{
  "model": "self-supervised image encoder",
  "dataset": "regions of photos with short descriptions (Visual Genome)",
  "train_examples": 203450,
  "image_size": 32,
  "crop_scale_min": 0.4,
  "horizontal_flip": true,
  "translate": 0.12,
  "color_jitter": 0.4,
  "method": "simclr",
  "arch": "convnext",
  "isotropic": false,
  "norm": "layernorm_no_bias",
  "activation": "gelu",
  "mlp_ratio": 6,
  "inner_norm": false,
  "drop_path": 0.15,
  "patch_size": [2, 2],
  "depths": [3, 6, 3],
  "widths": [64, 128, 256],
  "kernel_size": 7,
  "projector_hidden": 1024,
  "projector_out": 256,
  "projector_hidden_layers": 1,
  "temperature": 0.2,
  "init": "kaiming_normal",
  "residual_init": "none",
  "optimizer": "soap",
  "beta2": 0.99,
  "lr": 0.0034,
  "beta1": 0.9,
  "shampoo_beta": 0.95,
  "eps": 1e-08,
  "precondition_frequency": 50,
  "max_precond_dim": 1024,
  "one_sided": true,
  "adamw_lr_other_params": 0.0016,
  "grad_clip": 5.0,
  "steps": 11200,
  "batch_size": 256,
  "epochs": 14.1,
  "lr_schedule": "cosine",
  "final_lr_fraction": 0,
  "warmup_steps": 220,
  "weight_decay": 0.0,
  "adamw_weight_decay_other_params": 0
}
Rows from block 9, named by matrix and row number. Rows with one number belong to one neuron. Each number is 128 + 32 x the weight over its row's rms, rounded and kept within 0 to 255. All counts start at 0. After the name is the row's rms in percent of the matrix's.
# fc1: MLP up (model.blocks.9.mlp.fc1.weight, 1536x256), inputs 0-255
# fc2: MLP down (model.blocks.9.mlp.fc2.weight, 256x1536, transposed), outputs 0-255
fc1.1302 094 [120 123  77 208 141 106 153 147 158 104 137 140 100 119 159 175  90 114 132 197 113  98 186 114 106 116 116 149 125 132  12 186  78  90  26  96 154 166 165 142 151 147 119 142 138 163 145 132 149  39 118 182  98 118 148 173 171 101  82  95 150 172  73 174  92  97  95 139 117 188 129 140 123 115 134 131 118 152 112 130 140 167  82 186 132 135 136 107 173 109 104 198  74 118 125 172 100 155 160  64 176 142 161 112 138 162 108 136 125 157 160 126 114  99 193 139  82 111 147 129 133 141  92 130 101 121 155 129 108 181 141 156 128 133 165  75 112 122 115 141 140  45  89 152 159 132 127 112 160 110 110 135 150 144  81 119  88 128 138 182 156 219 205 147 123 133 165 150 134 124 107  95  94 114 113 152 118 112 134 117 153 168  90 137 146 121 112 118 131 131 121 155 119  94 112  76 139 135 139 147 134  89 128 155 150 105 135 111 131 143 112 108  95  81 126 209 155 114 103 143  81 102 139 111 124 123 165  85 158 154 164 137  88 144 142 141 108  95  59 159 109 154 119 141 157 103 184 118  89  69  91 143  76 156 136 156]
fc1.1303 088 [126 153 118 127 107  70 123 108 150 118  95 139 185  98  66 109 142  77  75 114 152  87 127 146 152 150 186 125 151 125 163 144 168  85  97 186 161  95 128  92 193 135 106 133 137 135 130 134  40 182  97 142 106 100 138 104 141  92  68 156 147  93 183 117 138 129 103 104 149 176  98 105 102 190 164 112 124 113  78 131 164 168 118 111 124 112  92 139 119 108 226 120 162 119 153 196 137 101 112 138 174 137  73  95 144 207 138 108   1 140 140 144 154  95 151 128 142 165 132 174 150 148  96  89 176  97 179 146 156  97  69 182  96 121  90 119  78  65 140 130 136 192  60 165 124 161 138 102  65  67 187 138  87 115 150 127 177 121 122 136 110 141 160 146 127 117 100  97 129 119 143 112 131 162 138 128 115 130 138 123 162 128 164 150 126 129 127 111 134 140 145 125  93 115 143 177 130  84 121 135 172 152  96 119 136 144  84 109 170 105 154 124 180 105 153 136 140 154  99 149 106 115 167 151 160 161 129 183 153 153 134  91 102 125 117 179  54  89 103 151 138  86 179 105 134 118  94  89 126 158 143 131 143 126  93 124]
fc1.1304 111 [132 105 149 150 148 147 119 125 101 134 146 202  86 129 113  69 103 123 127 100  74 123 112  77 113  95 135 173  97 165 181 135 138 118 115 161 124 160 144 145 117 147 135 129 152 120 142 154 161  96 124 120 178 135 126 124  87 123  79 133 113 153 133 164 120 112 107 108  90  77 139 138  96 128 129 167 132 169  63 149 103 165 110 118  67 149 134 103 181  67 177  75 116 125 124  76 167 173 167 120 149 146 112  97 120 140  77  77  85 140 143 205 133 108 134 119 199 185  91 172 110 111 185 107 100 127 141 127 135 156 151  66 113  91 205 175 214 106 115 153 125 202 124 203 151 171 123 142  77 176 146 146  98 165 150 129 116 105 151 152 128 156 145 113 112  86 118  69 140 137 157  84 155 151 191 135 130  93 136 142  84  90  90 108 128  87 133 113 135  90  87 106  76 151 149 123  91 136 145  99 113 151  93 115 135 103 181  57 160 132 196 141 172 114 126 167  87 132 154 124  85  77 110 183  90 176  90  90 116 122 162 118 108  91  59 122  79 142 175 122 127 180  94  78 156 111 127 119 110 126 123 149 167 100 119 135]
fc1.1305 108 [ 68 141  34 182 140 111  83 178  90  78 142 112 130 140 161 141 138 151 122  85 185  73 162  54 172 143 160 102 121 151 170 112  99 164 155  99  83 126 141 211 154 116  94 195 118 119 129 161 128 104 117 169 125 117 123 126 168 144 151 164 144 137 117  67  98 125 119  89 133  88  66 117 134 155 132 120 134  82 145 116 139 166 161  58 122 124 168 134  94 166 153 101 203 121 141 107 114 163  72  72 170 140  98 100  89 117 116 173 145  77 134 142 158 115 125  45 108 184 135 120 115 142 143  85 104 151 121 116 133 122 149 154 129 111 144  90 113 125 151 158 115 152 117 191 119 118 119 104 160 154 165  85 102  86 127 130 153  84 138 100 120 136 166 100 162 111 101  97 106 122 106 130 142 132 100 182 155 113 101  96 160  74  86 106 104  93 105 162  67 118 134 141 115 123 166  39 147 161 100 121 138 139 181 163 195 139 140 139 147 171  98 152 167 133 192 109 172 105 140 136 144 156 122 130 133 148 148 151  94 104 161 117 146  77 162 151 192 147 138 143 185 138 140 131 106 197 138  97  89 175  79 128  54 119 156 120]
fc1.1306 097 [ 92 160 106 102 116 158 101 190 150 154  61  98 164 168  79  79 120 117 116  93 137 117 109  93 131 144 119 133  85 101 144 151  82 108 219 132  72 122 158  93 168 129 152 170 129 143 127 118 172  98 107 170 155 169 151  97 118 176 160 138 113  59  97 155 128  96 158 162 119 166 170 142 154 118 165 111 143 129 184 104 116 167 116 176 185 105 105 177 156 129 130 136 151 111  76 135 145  61  98 108  84 181 152 157 154 121 172 122 146 111 108 140 104 160 116 132 142 144 148 125  97 129 155 153 100 105 129  92 201  89 107 141 143  89 141 126 147 153  87 122 121 121 114 165 201 135 132  64 105 160 174 141 170 107 161 154 135 107 109  58 109 182 134  62 160 137 182  71 127 124  95  94 137 100 150  88 155 122 148 149 129 158 113 114 134 130 177 161 118 159 134  55 125 162 111  85 180 105 124 125 122  93 126 162 151  90 156 114 116 152  79 126  56  53  42 137 123  93 125 117 134 120 171  91 111 156 154 161  73 131 102 165 155 129 177 122 128 149 163 143 190  46 141 150 112 134 169 119 153 158 134 135 109  82 131 176]
fc1.1307 100 [129 149 106 144 145 106  75 187 107 108 179  63 157 154 141 122  91  94 164 149 111 145 153 167 183  98 134 188 170 141 144 146 116 118 107 138 138 153  71 107 144 153 156 213 113 153  99 135 104  93 152 162 192 130 183 131 116  95 130 204 203 136 112 138 114 144 103 100  95 147 142 156 131  98 131 123 138 181 135 103  87 144 144 135 132 119 121 108 109 102  99 126 151 158 125 108  85  95 117 119 130 149 105 159 142 122 115  80 141 132 182 183 132 179  81 115 143 117 117 139 168 123  96 177 110 151 170  56 122  99  74 129  60  91 105 143 144 100 120 128 138 118 179  92 148 126 168  98 153 140 122 130 124  73 158  80  63 117 139  51 139 151 123  72 158 149 144 106 139 107 114 105 101  89 187 120 100 114 148 132  82  89 121 199 148 157 159 103 148 118 167 119 134  90 178 134 102 132 153  76  77 152 147 129 155 114 164  68 197 115 147 104  95 128 130  79 139  85  98  71 142  58 177 183 218  96 131  85 117  80 157 107  97  82 186  76 155 127 151 162 150 110 119 111 133 132 148 128 130 141  86 120 104  88 143 118]
fc1.1308 097 [125 133 132 116 103 142 198 201 156 118 102 146 103 183 159  97 114 100 111 132 148 205 106  98 140  98 119 138 155 118  96  98 137 149  79 153  93 125 148 159 156 103 173 117 125 189 103 169 111  95 159 121  74 116  86  53  63 137  91 171 170  80  94  66 135 151 127 103 150 138 145 154 146 113  92 139 118  56  61 124  95 166  77 113 191  77 138 127 147 200 111 100 146 167 124  91  91 104  75  99  88 170 101 144 153 150  99 165 172 126 143 141 193 134 132 181 136  97 134  85 123 116 146 199 142 136 130  90 147 157 125 144 149  78 171 136 151 148  91  99 149 156 144 153  96 157 138 124 148 108 118  95 137 125  76 189  74 117 145  97 176 105 163 142 135 155 112 139 113 122 115 161 108 121 101 128 146 139 105 121  99 143 138 142 108 192 122 151  81 148 122 132  97 116 114 179 107 185  76 219 119 114 142 153 112 161  85 139 176 127 112 157 179 110 132 120 182  95 159 159 159 130 132  92 107 156 102 176  96 105 108  90 218  91 123 102 152  78 113 124 143  88 117 117 113 130 137 178 137  70 111 165 152 169 117 109]
fc1.1309 099 [101 126 120 151 155 115  75 192 120 108 153 147 118  84 145 171 112 103 180 126 129  90  89 127 125 145 193 107 143 135 135 117  98  89  88  95 142 158  92 158 193  67 112 103  97 172 146 141 128 101 117 174  93  98 105 150 170  63 138 178 141 177  84 109 134 129 141 127 107  90  75 154 123 161 116 135 114  98 108 126 147 124  67 111 147 138 134  64 117  62 137 154 135 159  91 156 160 149 106 130 145 100  99 127 155 170 151 179 141 142 113  84 112 142 125 127 108 133 137 100 157 140 104 109 216 117  87 147 127 110 155 161  84 108 174 107 107 118 204 121 119  75 110 166  48 119 119 104 155 211 101 169 142 104  69 129 138 132 193 166 104 127 128 107 140 142 107 121 189  50  75 109 116 138 171 177 171 132 177 135 116 140 138 109 137 193 144 131 128 115 132  93 105 150 121 125 146 114 156  92 112 146  90  62 123  93 125 150 143 129  87 153  69 135 111 153  80 141 149 128 148 131 104 119 103 180  99 163 153  87  88 137  64 108 126 106 108 213 133 125 132 175 172 125 110 215 121 165  80 156 156 146 124  78 170 163]
fc1.1310 119 [153  85 156 135 176 150 147 186 180 123 118 105 195 109 137 122 120  19 105 140  84 110  92 139  70 174 104 132 152 145 110 138 204 167 128 123 126 136  78 100  75 141 116 172 179 110 136 118 159  45 130 136 149 114 108 104 142 136 126 165 125 181 102  72 111  80 102 109 163 132 182 143 105 108 111  53 184 143  75 145 140  85 133 173 167 130 189 122 107 119 144 121 131 157 117  99 145 157 140  81 137 166 139 173 154 156 131 149 103  68 136 100  57 190 175 106 157 129 109 111 179  70 104 155 130 118 142 138 110 138 142 165 140 146 129  91  84 202  97 179 137 107 158 124 124 147 107 144 171 146 147 128  54 114 142 141 220 172 119 135 130  86 148 143 108  89 186  77 135 102 152 168 197 128 128 112 106 155 142 130 160 130 120 154 113 137 138  88 157 135 141 157 106 115  98 141 116 185 138 117 156 114 107 134 135 182  65 156  72 119 139 137 154 137 148 106 112  96 202 121 123 142  58 153 143 140 169 189 169 131 152  96 149 134 118  79 114 131 104 119 125 127 118 135 112 112 149 126 130  45 118 116 153 136 129 135]
fc1.1311 101 [115 113 124 149 171 132 104 101 104 126 159 131 118 128 123 143 131  85 136 154 140 174 111 156 173 130 144 182 141  85 147  83 152 160  76 137 157 136 150 123 163 122 175 177 104 130 111 148 132 139 171 160  95 117 175 147  95  83 125 105  95 127 161 106  97 134 145  95 125 112  97 151 119 168  93 124 138 169  99 114 170 139  84 119 115 134 137 143 127 118 107 199 112 162 146 133 206 182 167 102 142  83 203 255 116  92 128  93 131  88 131 196 155 149 141 127 104 125 108 131 107 132 154  73 138 119 148 104 129 169 111 127 116  68 126 141 107 159 120 101 120 188 128  98 131 106 104 181 123 100  65 171 125 122  94 102 143 138 196 112 122 199 181 123 156 131  73 137 127  81 129 112 152  69  99 142 147 136 176  69 161 168  95  67 109 153 135 163 119  87 103  81  65  74 136 182  96  90 157 166 116 110 121 147  69 104 141 138 173 113 131  62 151  96 129 164 198 122 125 159 159 131  61 146 108 162 135 174 146 124 123 165 138 105 127 108 134  93 135 132 113 138 101 123 121 126 174 130  95  69 145 136 208 162 175 128]
fc1.1312 105 [119  85 160 114 101 171 127 158 134 157 140 145 140 171 148  86 128 115 102 156 147 152 128  77  97  79 133  77 164 150 134 112  84 132  82 148 140 136 144  94 182 126 152  91 163 110 149 144 121 118 134 149 147 131 148 157 121  86  67  80 169 128 159 106 118 112 105 136  80 170 127 137 158 124  98 130 156  92 161 117 128   2 188 115  95 115 119  86 101 133 159 143  73 105 148 111 117  87 116 139 139 105 159 136  79 141 212 183 153 105 141 142 112 202 131 172 139 133  86 136 111 150 139  96 171 165  93 126 101 135 108 172 104 144  51 116 165  85 107  60 129  74  88  93 172 170 148 131  95 155  89 133 103 123 180 198 159 133 142 115 162 118 119 110 137 140 143  57 120 138 166 117 202  59 120 105 136 126  82 122 146 131 209 103 135  80 110 107 166 157  69 122 141 119 131 109 138 181 143  87 117 116 152 134 148 100 169 131 123 127 158 155 177  92 157 163  94 131 185 141 107  93 159  94 147 133 209 123 128  85 143 140 116 125 164 138 175  97 139  85 131 136 117  97 144 157 120 134 173 135 104  82 106 217 101  97]
fc1.1313 100 [ 50 144 163 142 139 142 143 122 122 115 102 112 138 182  33 116  92  84 123  97  97 124  79 144 149 185  79 155 109 105 103 166 150 138 173  53 116 133 125 153 230 101 125 143 116 141  96 160 163 125 125 100 141 129 136 104 118 113 164 104 117  94 119  84 156 103 147 160 120 124 177 189  95 158 150 132 105 165 165  93 131  90 112 116 121 120 142 130 164 138  92 162 138 195 151 126 125 139 229 126 129 122  84 189 147  85  96 113 149  81 118 145 126 145 145 169  65 128 112 143 112  99  31 166 166 113 133 111 168 153 113 103 139  83  97  91 127 103 122 104  75 120 107 166 143 113  86  78 152 162  83 174 112 141 130 196 124 120 162 125 149 209 124 124 129 122 143 101 178  99 156  86 105  73 128 123  86 101 146 129 141 186 150 175 123 131 125 149 105 114 135 155  70 115  88 135 147 157 122 188 151 105  50 111 190 188 139 111 158 124 164  77 136 128 140  98  63 129 127 147 153 143 164 138 134 121 108 152 158 157 172 147 135 132 123 121 150 117  79 142 123 197  89 131 156 103 138  74 108 106 113 102 105 121  86  93]
fc1.1314 093 [110 128  92 209 133 150 109 131 145 169 185 151 104  88 127 161  70 187 118 140 117 186 138 163 139 184 199 131  99 149 102 163  71 136 109  82 154 148 131 161 159 148 113 119  90  99  94 134 113 155 154 151  69 137 181 154 149 160 105 164 174 148 122 103  91 102 148 110  85 126  82 152 114 117 168 137 120 130 152  92 136 172 136 160 122  76 152  74 145  64 102 165 117  91 113 115 126 146 138 139 140 110 159 152  75  89 144 139 146 124  40 168 121 121 124 144  92 148 157 148 190 157  59 161 102 115 150 161 128  75 179 138  81 216 175 139 120  99  98 136 188  99 111 117 143 106  96 117 150 133 128 122 167 161 131 103 134  88 127  79 198 127 109 100 115 109 103 177 146 165 116 148 124 147 112  88 119 148 115 152 173 103 120 127 114 175  85 111 159 100 148 108 128 131 170 130 101 140 158 154 114 119  81  96 101 137 101 159 103 119 114  92 105 117 133 162 212 145 116 146  99 116 134 197 119  82 107 122 103  64  91 129 148 133 130 153  95 120 152 118 186 160  88 168 128 112 125  93 166  31 133 180  55 172 123 159]
fc2.1302 090 [ 50 174 111 157 166 107 112 167 107 116 172  97 121 171 144  79 114 197 101 186  83 197 103 109 115  88 170  95 145 116 121 108 164 130 192 116 128 122 115 117 122 122  54 146 160  87 138 126 120  93 146 128 107  92 126 127 105 103 159  97 150 144 178 109 133 167 100  90 131 125 133 118  75 111 120 125 135  66 115 107  97 115 170 143 168 134 180  37 164  71 141  86 112 141 191 130 115 117 108  53 136 166 147 103  99 129 138 106 131 169  60 100 126 109  93 122 159 155 108 119 108  78  61 175 167 130 105 103 125 173 189 120 128 139  99 151 108 128 132  91 103 151 101 203 110 113 137 178 126 160  89 120 115  96 152 210 123 103 137 139 124 151  98 105 119  55 149 131 134 109  63 126 104 125 133 118 167  50  70 142 126 144  70 118  90 140  69 129 133 117  82 125 110  64 147 102  79 145  99 106 150 127 175  72 136  96 125 133 141 144 153 109 133 119 171 125 107 198 110 163  89 144  94 141 110 168  66 135 167 136 135 100  99 179 100  92 112 119 169 144 103 112 155 140 152 169 163 140 125 126 151 145 137 139  93 175]
fc2.1303 091 [136 146 115 155  89 164 116 189 119 168 114  97 149  91 156 104 104 101 169 137  74 168 133 144 174 138 101  86 155 134 125 157 132 128 186  91  87 130 170 118 120 115  91 104 107 131 116 158  87 104 133 143 122 157 129 180 142  85 108 130  93  92 140 178  80  16 119  54 111  90 133 147 134 123  69 166 119 104 149  66 150 105 101 125 129 116  91 128 107 130 142 149 113  91 135 124 163 120 165  95 111 202 115 137 133 157 154  98 108 146 165  78 146 119  94 140 152 148 108 141 116  96 154 142  76 118 116  93 110 151  94  90 150 127  52 148 129 108  81 140 139 118 107 151 138  75 207  67 121 112 176 157 114 186 172 116 177 116 165 136 129 113 124  93  77 202 162 167 158 101 114 121 118 144 199 120 142 219  74 111 112 158 108 110 136  87 132  81 137 123 115 158 113 168 107 146 116 168 104  84 155 160 153 163  47 116 146 114 123 142 138 135  49 126  99 170 109 113 156 162 160 155  94 158 105 149 167  91  91  95 102 161 119 151 173 161 132  94  92 170 112  98  70 170 131 124 107 167  84  86 152 135  88 105 149  97]
fc2.1304 106 [144 160 116 140 123 143 148 123 112  82 118 140 144 175 107 112  67  92 104  66 102 130  97 106 108 115 139 118 156 102 131  85  98 175 102 117 130 158 133 145 105 110 115 195 117  94 132 181 100 117 109  89 156 131 146 129  86 123 108 168 111 153 122 136 161 115 109 119 180 197  95 122 140 127 138 146 171 136 139 131 134  86 142 151  86 151 138  79 154 127 163 153 143 151 163 119 123 171 115  95 107 134 164  94 156 133 106 141 143 150 105 159 146  83 167  94 100 104  70  98 137 107 166 133 108   0 108 116 181  97 114 121 163 113 104 140  63 175 130 148 131  91 180  96 154  96 186 127 165 102 141 151 143 153 135 124  74 120 112 134  98 164 115  94  89 122 121 112 144 136 156 130 173 103 105 191 169  72 119  96 135 114 147 169  89  79 100  98 121 175 148 109 138 134 137 142 209 159 199 123  89 119 130 117 139 149  72 139 105 139 146  82 114 115 178 125 122 147  33 116   0 208 113 152 118 113 101 115 126 141 111 110 146 148 124 167  98 140 178 134 113 166 159 115  74 121 142 103 141 170 121  57 138  94 131  89]
fc2.1305 098 [ 93 150 138 198 113 127  93 135 131 122 229 125 100 137 116 169 169 133 111  73  50 151  81 214 141 145 117 112 158  96 137 167 156 139  92 169 100 119 142 120 149 103 104 152 127  93 155 122 152 110 121 125  81 152 172 137 123  70  64 137 163 138  86 191 170 163 163 115  74 151 121  75 130 133 152 143 104 109 108 126  82 127 134 115 164 157 130 173 120 156 117 144  84 111 102 123 145 187 164 114 118 140 118 132 129 119 116  91 102  57 123 134 106 146  73  51 152 122 121 118 190 179 139 129 111 169 104 115  95 154 115 158 128 124 174  86  76  93 114  92 121 184 106 137 151  95  94  79  85 165 164 145 122  89 179 177 116  92  88 171 125 163 131 190 123 129 104 147 128 102 163  91 134 142 102 113 144 124 121 154 109 174 121 115  74  75  92 145 157 162  91 146  35 184  94 148 170 120 142 122  84 147  79 103 163 191 146 109 190 160  64 172 111  75  80 146 141 115 145 103 130  99 128  99 132 165  93 146 110  77 143 104 170 104  94 110 145 157 118 139 126 120 120 121 156  62  93 144  94 108 121 120 148 140 128 125]
fc2.1306 097 [207 181 131 161  66 103 172 161 134 153 168 182 135 136 115 158 156  92 123  98 112 164 151 202 122 185  80  93 133 104 137  84 132 135 113 119 107 179  90 145 114  61 136 136  73 143 115 182 158 139 102 105 124 109 126 163 188  98  96 123 152 127  85 145 148 183  99 113 138 129  91 141 169 142 171 132 119 150 133 116 116  87 160 136 136  63  70 114 102 188 148 117 138  94 123 127 141 111 124  95  60 126 119 111 135 121 101  76 156  84 124 124 127 200 132 125 112 105 154 171 118 108 145  94 120 193 132 152 117  65  99 139  68 148 119 133  89  83 127 160 110 141 101  91 149 125 117 165 137 142 154 135 110 119  92  85  88 153 159 156 133 201 206  92 149 148 184 144 137 139 138  82 135 105 138 181 126 107 125 147 132 143 133 119 106 116 134 119 128 118 188 121 104 123 114 104  48  69 154  88 142 105 182 138 149 139 172 110  97 129 127 101  98 162  98 157 184 112 103 131 180  91 115  53 152 115  84 143  59 134  81 152  93  91 134 126  72 138 135 102 160  64  99  90 198  96  78 133  94 144 157 116 150 114 121 186]
fc2.1307 095 [105 117 141 158 161 135  90 124 121  69 129 191 116 138 180 209 119  79 136 164 100 125 132 151 136 149 112 151 104 157 102 159 158 156 136 155 135  96 105 181 107  93 137 202 112 105 119 140 114 117 125 128 105 118 100 176 104 152  94 144  73 126 132 153 109 155 183  97 100 131 140 144 120 120 143 147 135 128 160  40 170 104 137 140 132 108 183 150 169 119 135 160 151 133 136  62 147  90 136 116 177 162 104 109  95 135 113 104 143 110 107  90  90 157 101 164 152 148  58 146  83 178 135 150  95  33 113 158 152 119 103  64 130 100 122 110 107 103 145 101 134 127  82  77 200 175 127 143 174 107 148 118 132 138  92  88  75 134  99 193 106 139 105 160 103 117 165  53 129 121 187 113 198  95 132  95  97 126 165 104 124 210 115  99 150 136 176 110 108 169 135 135  98 184 119 152  97 104 167 143 173 124 124 111 222 111 124 126  78 119 146  85 125 140 110 191 147 112 135 103  61 104 109 180 142 114 119 185 138 185 120  85 145 124 163  88 144 144  97 121  87 199 173 125 111  91  90 161 127 125 115 157 144 118 139 122]
fc2.1308 104 [133 135 121 145 127 136  85 160 164 103 127  95  77 112 113 130 221 126 120 147 118  94 102 168 132 121 102 126  90 132 107  64 121 160 103 120 136 128 168 155 177 151 116 147 125 160 118 128 138  86 153 132 116 121 130  49 184  63 137  84  84 116 111 148 111 106 135  62 168 112 160 146 135 174 124 146  52 144 118 152  87 120  90 166  78 165 153 128 120 189 105  84  83 159 179 132 119 163 123 166  81 150 167 136 146  97 152 138 114 133 111 178 154 133 106 152 157  76  67 101 124 117  96  70 110 152 127 179 140  75 131 102 113 114 120 158 175 153  63 126 184 125 138 139  92 136 118 117 103 156 109 186  96 136 131 106 126 174 122 103 115 174 125 146 164 187 149 116 127 179 114 192 176 122 123 157 119 141 154 138  86  43 108 187 141  69 146 130 144 100 147 122 139  59 130 106  61 153 129  86 127 124 112 112 135 191 167 109 137 146 123 147 100 104  75 137  93 156 151 146 122 119  66  77 117  62 149 115 121 156  53 161 121 100 173 107 128 132 149 161 192 151 122 125 113 165 117 189 134  92 170 105 166 195 156 119]
fc2.1309 091 [120  88 132 152 110 143  94 164 190 133 152 160 138 104 126  34 144 122 134 176  88 173 168  98 160  84 111  96  97 109 168 113 147 113 127 120  84 104 163 172  94 129  79 136 201 106 114 169 101 168 118 125 174 137 135  82 101 129 147 114  82 106 106 124 122 130 151 124 133 151 130 126 139 128 148  90 125 175 126 163 179 145 170 154 173 116 167 117  92 108 141 149 186 137  94  87 133 175 148 116 169 146 197 122 163  55 160  95 157 126 155 159 192 120 146 110 107 148 169 117 154 126 159 112  98 102 167 118 132 148 180 166 115 148 137  99 116  92 169 134 161  90 130 135 104 158 171  51 134 138  99  97 122 176  72 160  85 160 148 138  72 156 159 154 108 144 114 190  98  76 152 111  81 114 118 141 140 142 149 140 138  72 132 158  99  91 111 143 164  83 132 143 157  81 150 121 116 139 154 135 160 126 153 159 106 160 118 114 132 217 169 112 125  90 128 100 137 130 100 124  51 164  86  86 169 143 166 129 177  95  98  37 200 154 165 173 129 166 141 129  63 132 136 148 164 183  93 136  79 149 127 110 137 121 149 190]
fc2.1310 100 [133  86 100 136 140 118  84 191 122 138 139 157 126 101 120 135  23 100 153 121 153 110 185  89 144 141  92 153 153 131 147 137 149 149  88 117 133 113 158 143 172 118 123  44  83 120 179  77  94 171 150 133 128 114 170 103 126 130 124 138 160 172 103 137 127 217 142 122 117 116 135 104 137 100 122 133 132 151 149 128 110 134 182 161 157 124 156  93 172 141 136 130  99 127  93 136 106 139 102 125 123 142 139 110 113  97 142 141 143 123 105  82 198 195 180  88  90 118 153 136 142 118 114  94 152   7 163 133 151  71 118 116 146 100 128 175  89 117 148 131 123 106 131 181 100 133 153  87  84 141 149 144 128 154 171 123  93 118  39 121  63 231 133 144 163  67 109 110  96 143 120  75 168 124 145 118  97  70 126 129 148 122 151 122 145 127 138 131 144 139 143 127 112 117 145  91 152 100 129 154 138 140 144 161 190 186 161 103 162  89 128 153 100  63 147 121 144 120 107 121  27 107 155 140 110  81 115  90 142 125 131 121 103 142 111 118 192 146 104 106 140  72  99 127  54 129 126 124 119  83  70 149  91 223 115 116]
fc2.1311 096 [164 130 106 155  81 152  64 125 149 116 110  95 115 204 136 130 162 146 129 177 134 120 135 122 195 104 146 118  63 141 149  51  89 150 131 115 122 126 147 164 116 173 176 111  97 124 136 152 108 101 106 125 141  80 135 139 150 108 120 134 136 132 100 136 149 121 106  73 172 115 111 141 195  96  92 148 145 100 108 135 101 139 135  96 111 112  69 149 177 125  78 161  94 120 125 134 113  66 166 120 105  59 162 119  49 109 148 108 104 101 129 122 132 151  95 129 149 108 112  76 124 125 170 152 120 187  84 164 131  91 154  86 102 191 208 111 126 115 132 145 126 114 153 114 141 100 146 205 156 114  30  86 152 102  91 131  92 163 215 161 114 133 106  69  74 219 139 101  99 144 163 137  84 103 119 170 107 141 109 109 128  51 164 103 118 125 138 161  95 106 111 128 134 176 148 101 108 126 159 108  93 122 110 132 121  99 158  84 118 161  96 134 127 114 161 136  93 129 148 217 153 100 101 139  71  79 144  98 133 142  95  83 139 146 142 101 117 178 144 188 110 115 122 146 168 114  71 120 147 113  90 141 139 179 116  73]
fc2.1312 102 [169  90  79 106 109 156  98 156 111 115 181 112 105 159 169 118 108 118 126  96  80 134 138 116  97 116 145 150 102 139 127 128  61  92  92 140 128 118 117 165 105 121  98 117 177  66 149 120 186 126 125 142  97 146 143  98 139 165 139 121 154 128  42 143 137 126 108 215 164 142 164 128 150  60 126  78 176 173  96 138 123  96 133 108  86 121  94 128 132 153 122 147 166 118 141 107 120 103  94 222 111  78  92 183 173 174 126 109 133 138 148 148 114 121 127 109 159 139  98 124 112 151  79 157 122  75 117 113 120 130  36  78  95 111 152 106 126 110  84  86 149 143 193 123 183 135 137 113 124 147 113 160 127 147 103 103 198 123 174 142  88 171 137 153 143 125 135 115 109  99 127  94  84 146  93 163 165 139 152 143 147  75  71 104 116 142 111 157 156 104 157  93 137 165  89  83 124 122 146 102 145 140 128 131 119 155 220 102 113 136 147 149  90  43 165 155 135 178  84 127  81 128  88 149 109 148 126 104 104 125 141 136  68 154 176 179 104 161  80 122  66 109 140  77 158 121  91 153 174  48 112 133 110 213  95 112]
fc2.1313 111 [142 127 113 126 178 135 149 156 122 144 105 131  68  77 108 149 149 171 109  69 120  53 113  66 192 127 133 128 113 134 132  98  71  91 128 129  76  75 191 175 167  99  73 150 155 179 134 112 168 219  87 114 119 103 128 105 147 124 153 133 120  89 101 111 161 167  95 132 109 155 157 121 138 134 173 190 144  95 145 135 171  91 184 149 128 159 127 148 136 156 148 151 186 120 154 113 130 157 100 117 106 149 162 102 186 161 140 138 125 130 139 176 122 147 131 135 138  95 175 115 108 136 185 132 119  93 101  92 186  87 107 189 120 139 159 148 129 103  93  53 203 109  87 146 152 136 108  91  85 151 128 100  87 154 166 122  98 100  82 154 128 161 144 112 134 121  96 120 127 134 115  83 115 126 130  48 110  66 101 115 126  61 136  93 127 168 150 107 157 141  96 167 110  87 178 167 118  75 103 123 133 113 119 105 161 133 135 112 160  86 121 168  69 101  91  89 161 155  73 129 156 182  98 119 153 165  75 139  67 133 129 127 126 179 143  91 134 109  97 143 132  93 126 136 159 168  48 194 114 135 166 121 149 131  78  95]
fc2.1314 092 [ 67 104 126 106  79 101 177 143 161 107 128 113 170 143 121  68 151 185 110 138 110 164 141 101 131  76 163 146 113 111 176 133 185 153 158  93 137  54  89 151  70 139  70  73 193 120 154  79  51 149 156 134 136 130 131 167  97 151 170 122  92  74 100  77 113 171 118  63  94 140 184 112  90 151 102 114  59 122 100 192 118 111 123 112 129 129 109  51 126 127 114  93 139 105 178 138 126 163  97  67 141 155 136 110  96 119 153 150 171 127  60 131  67 126  74 142 143 168 147 128 105 125 106 113  94 123  86 144 152 130 156 136 137 148  96  79 121 160 149 114  99 136  99 111  87 144 141 145 169 132  92 158 100 145  59 116 124 150 118  61 116 117  93 103 111  78 102 123 155 127  66  99  99  96  90 112 131 141  75 179 117 139 142 126 136 149 129 101 139 143 132 168  55  92 181 127 129 151 146 119 144 114 140  77 100 201 164 105 115 156 152 124 105 151 137 138 106 199 122 145 137 115  99 127 122 167 182 113 132 161 140 116 150 185 141  98 162 165 130 116 168 168 174 157 188 152  82 147 174 120 177 102 171 138 111 125]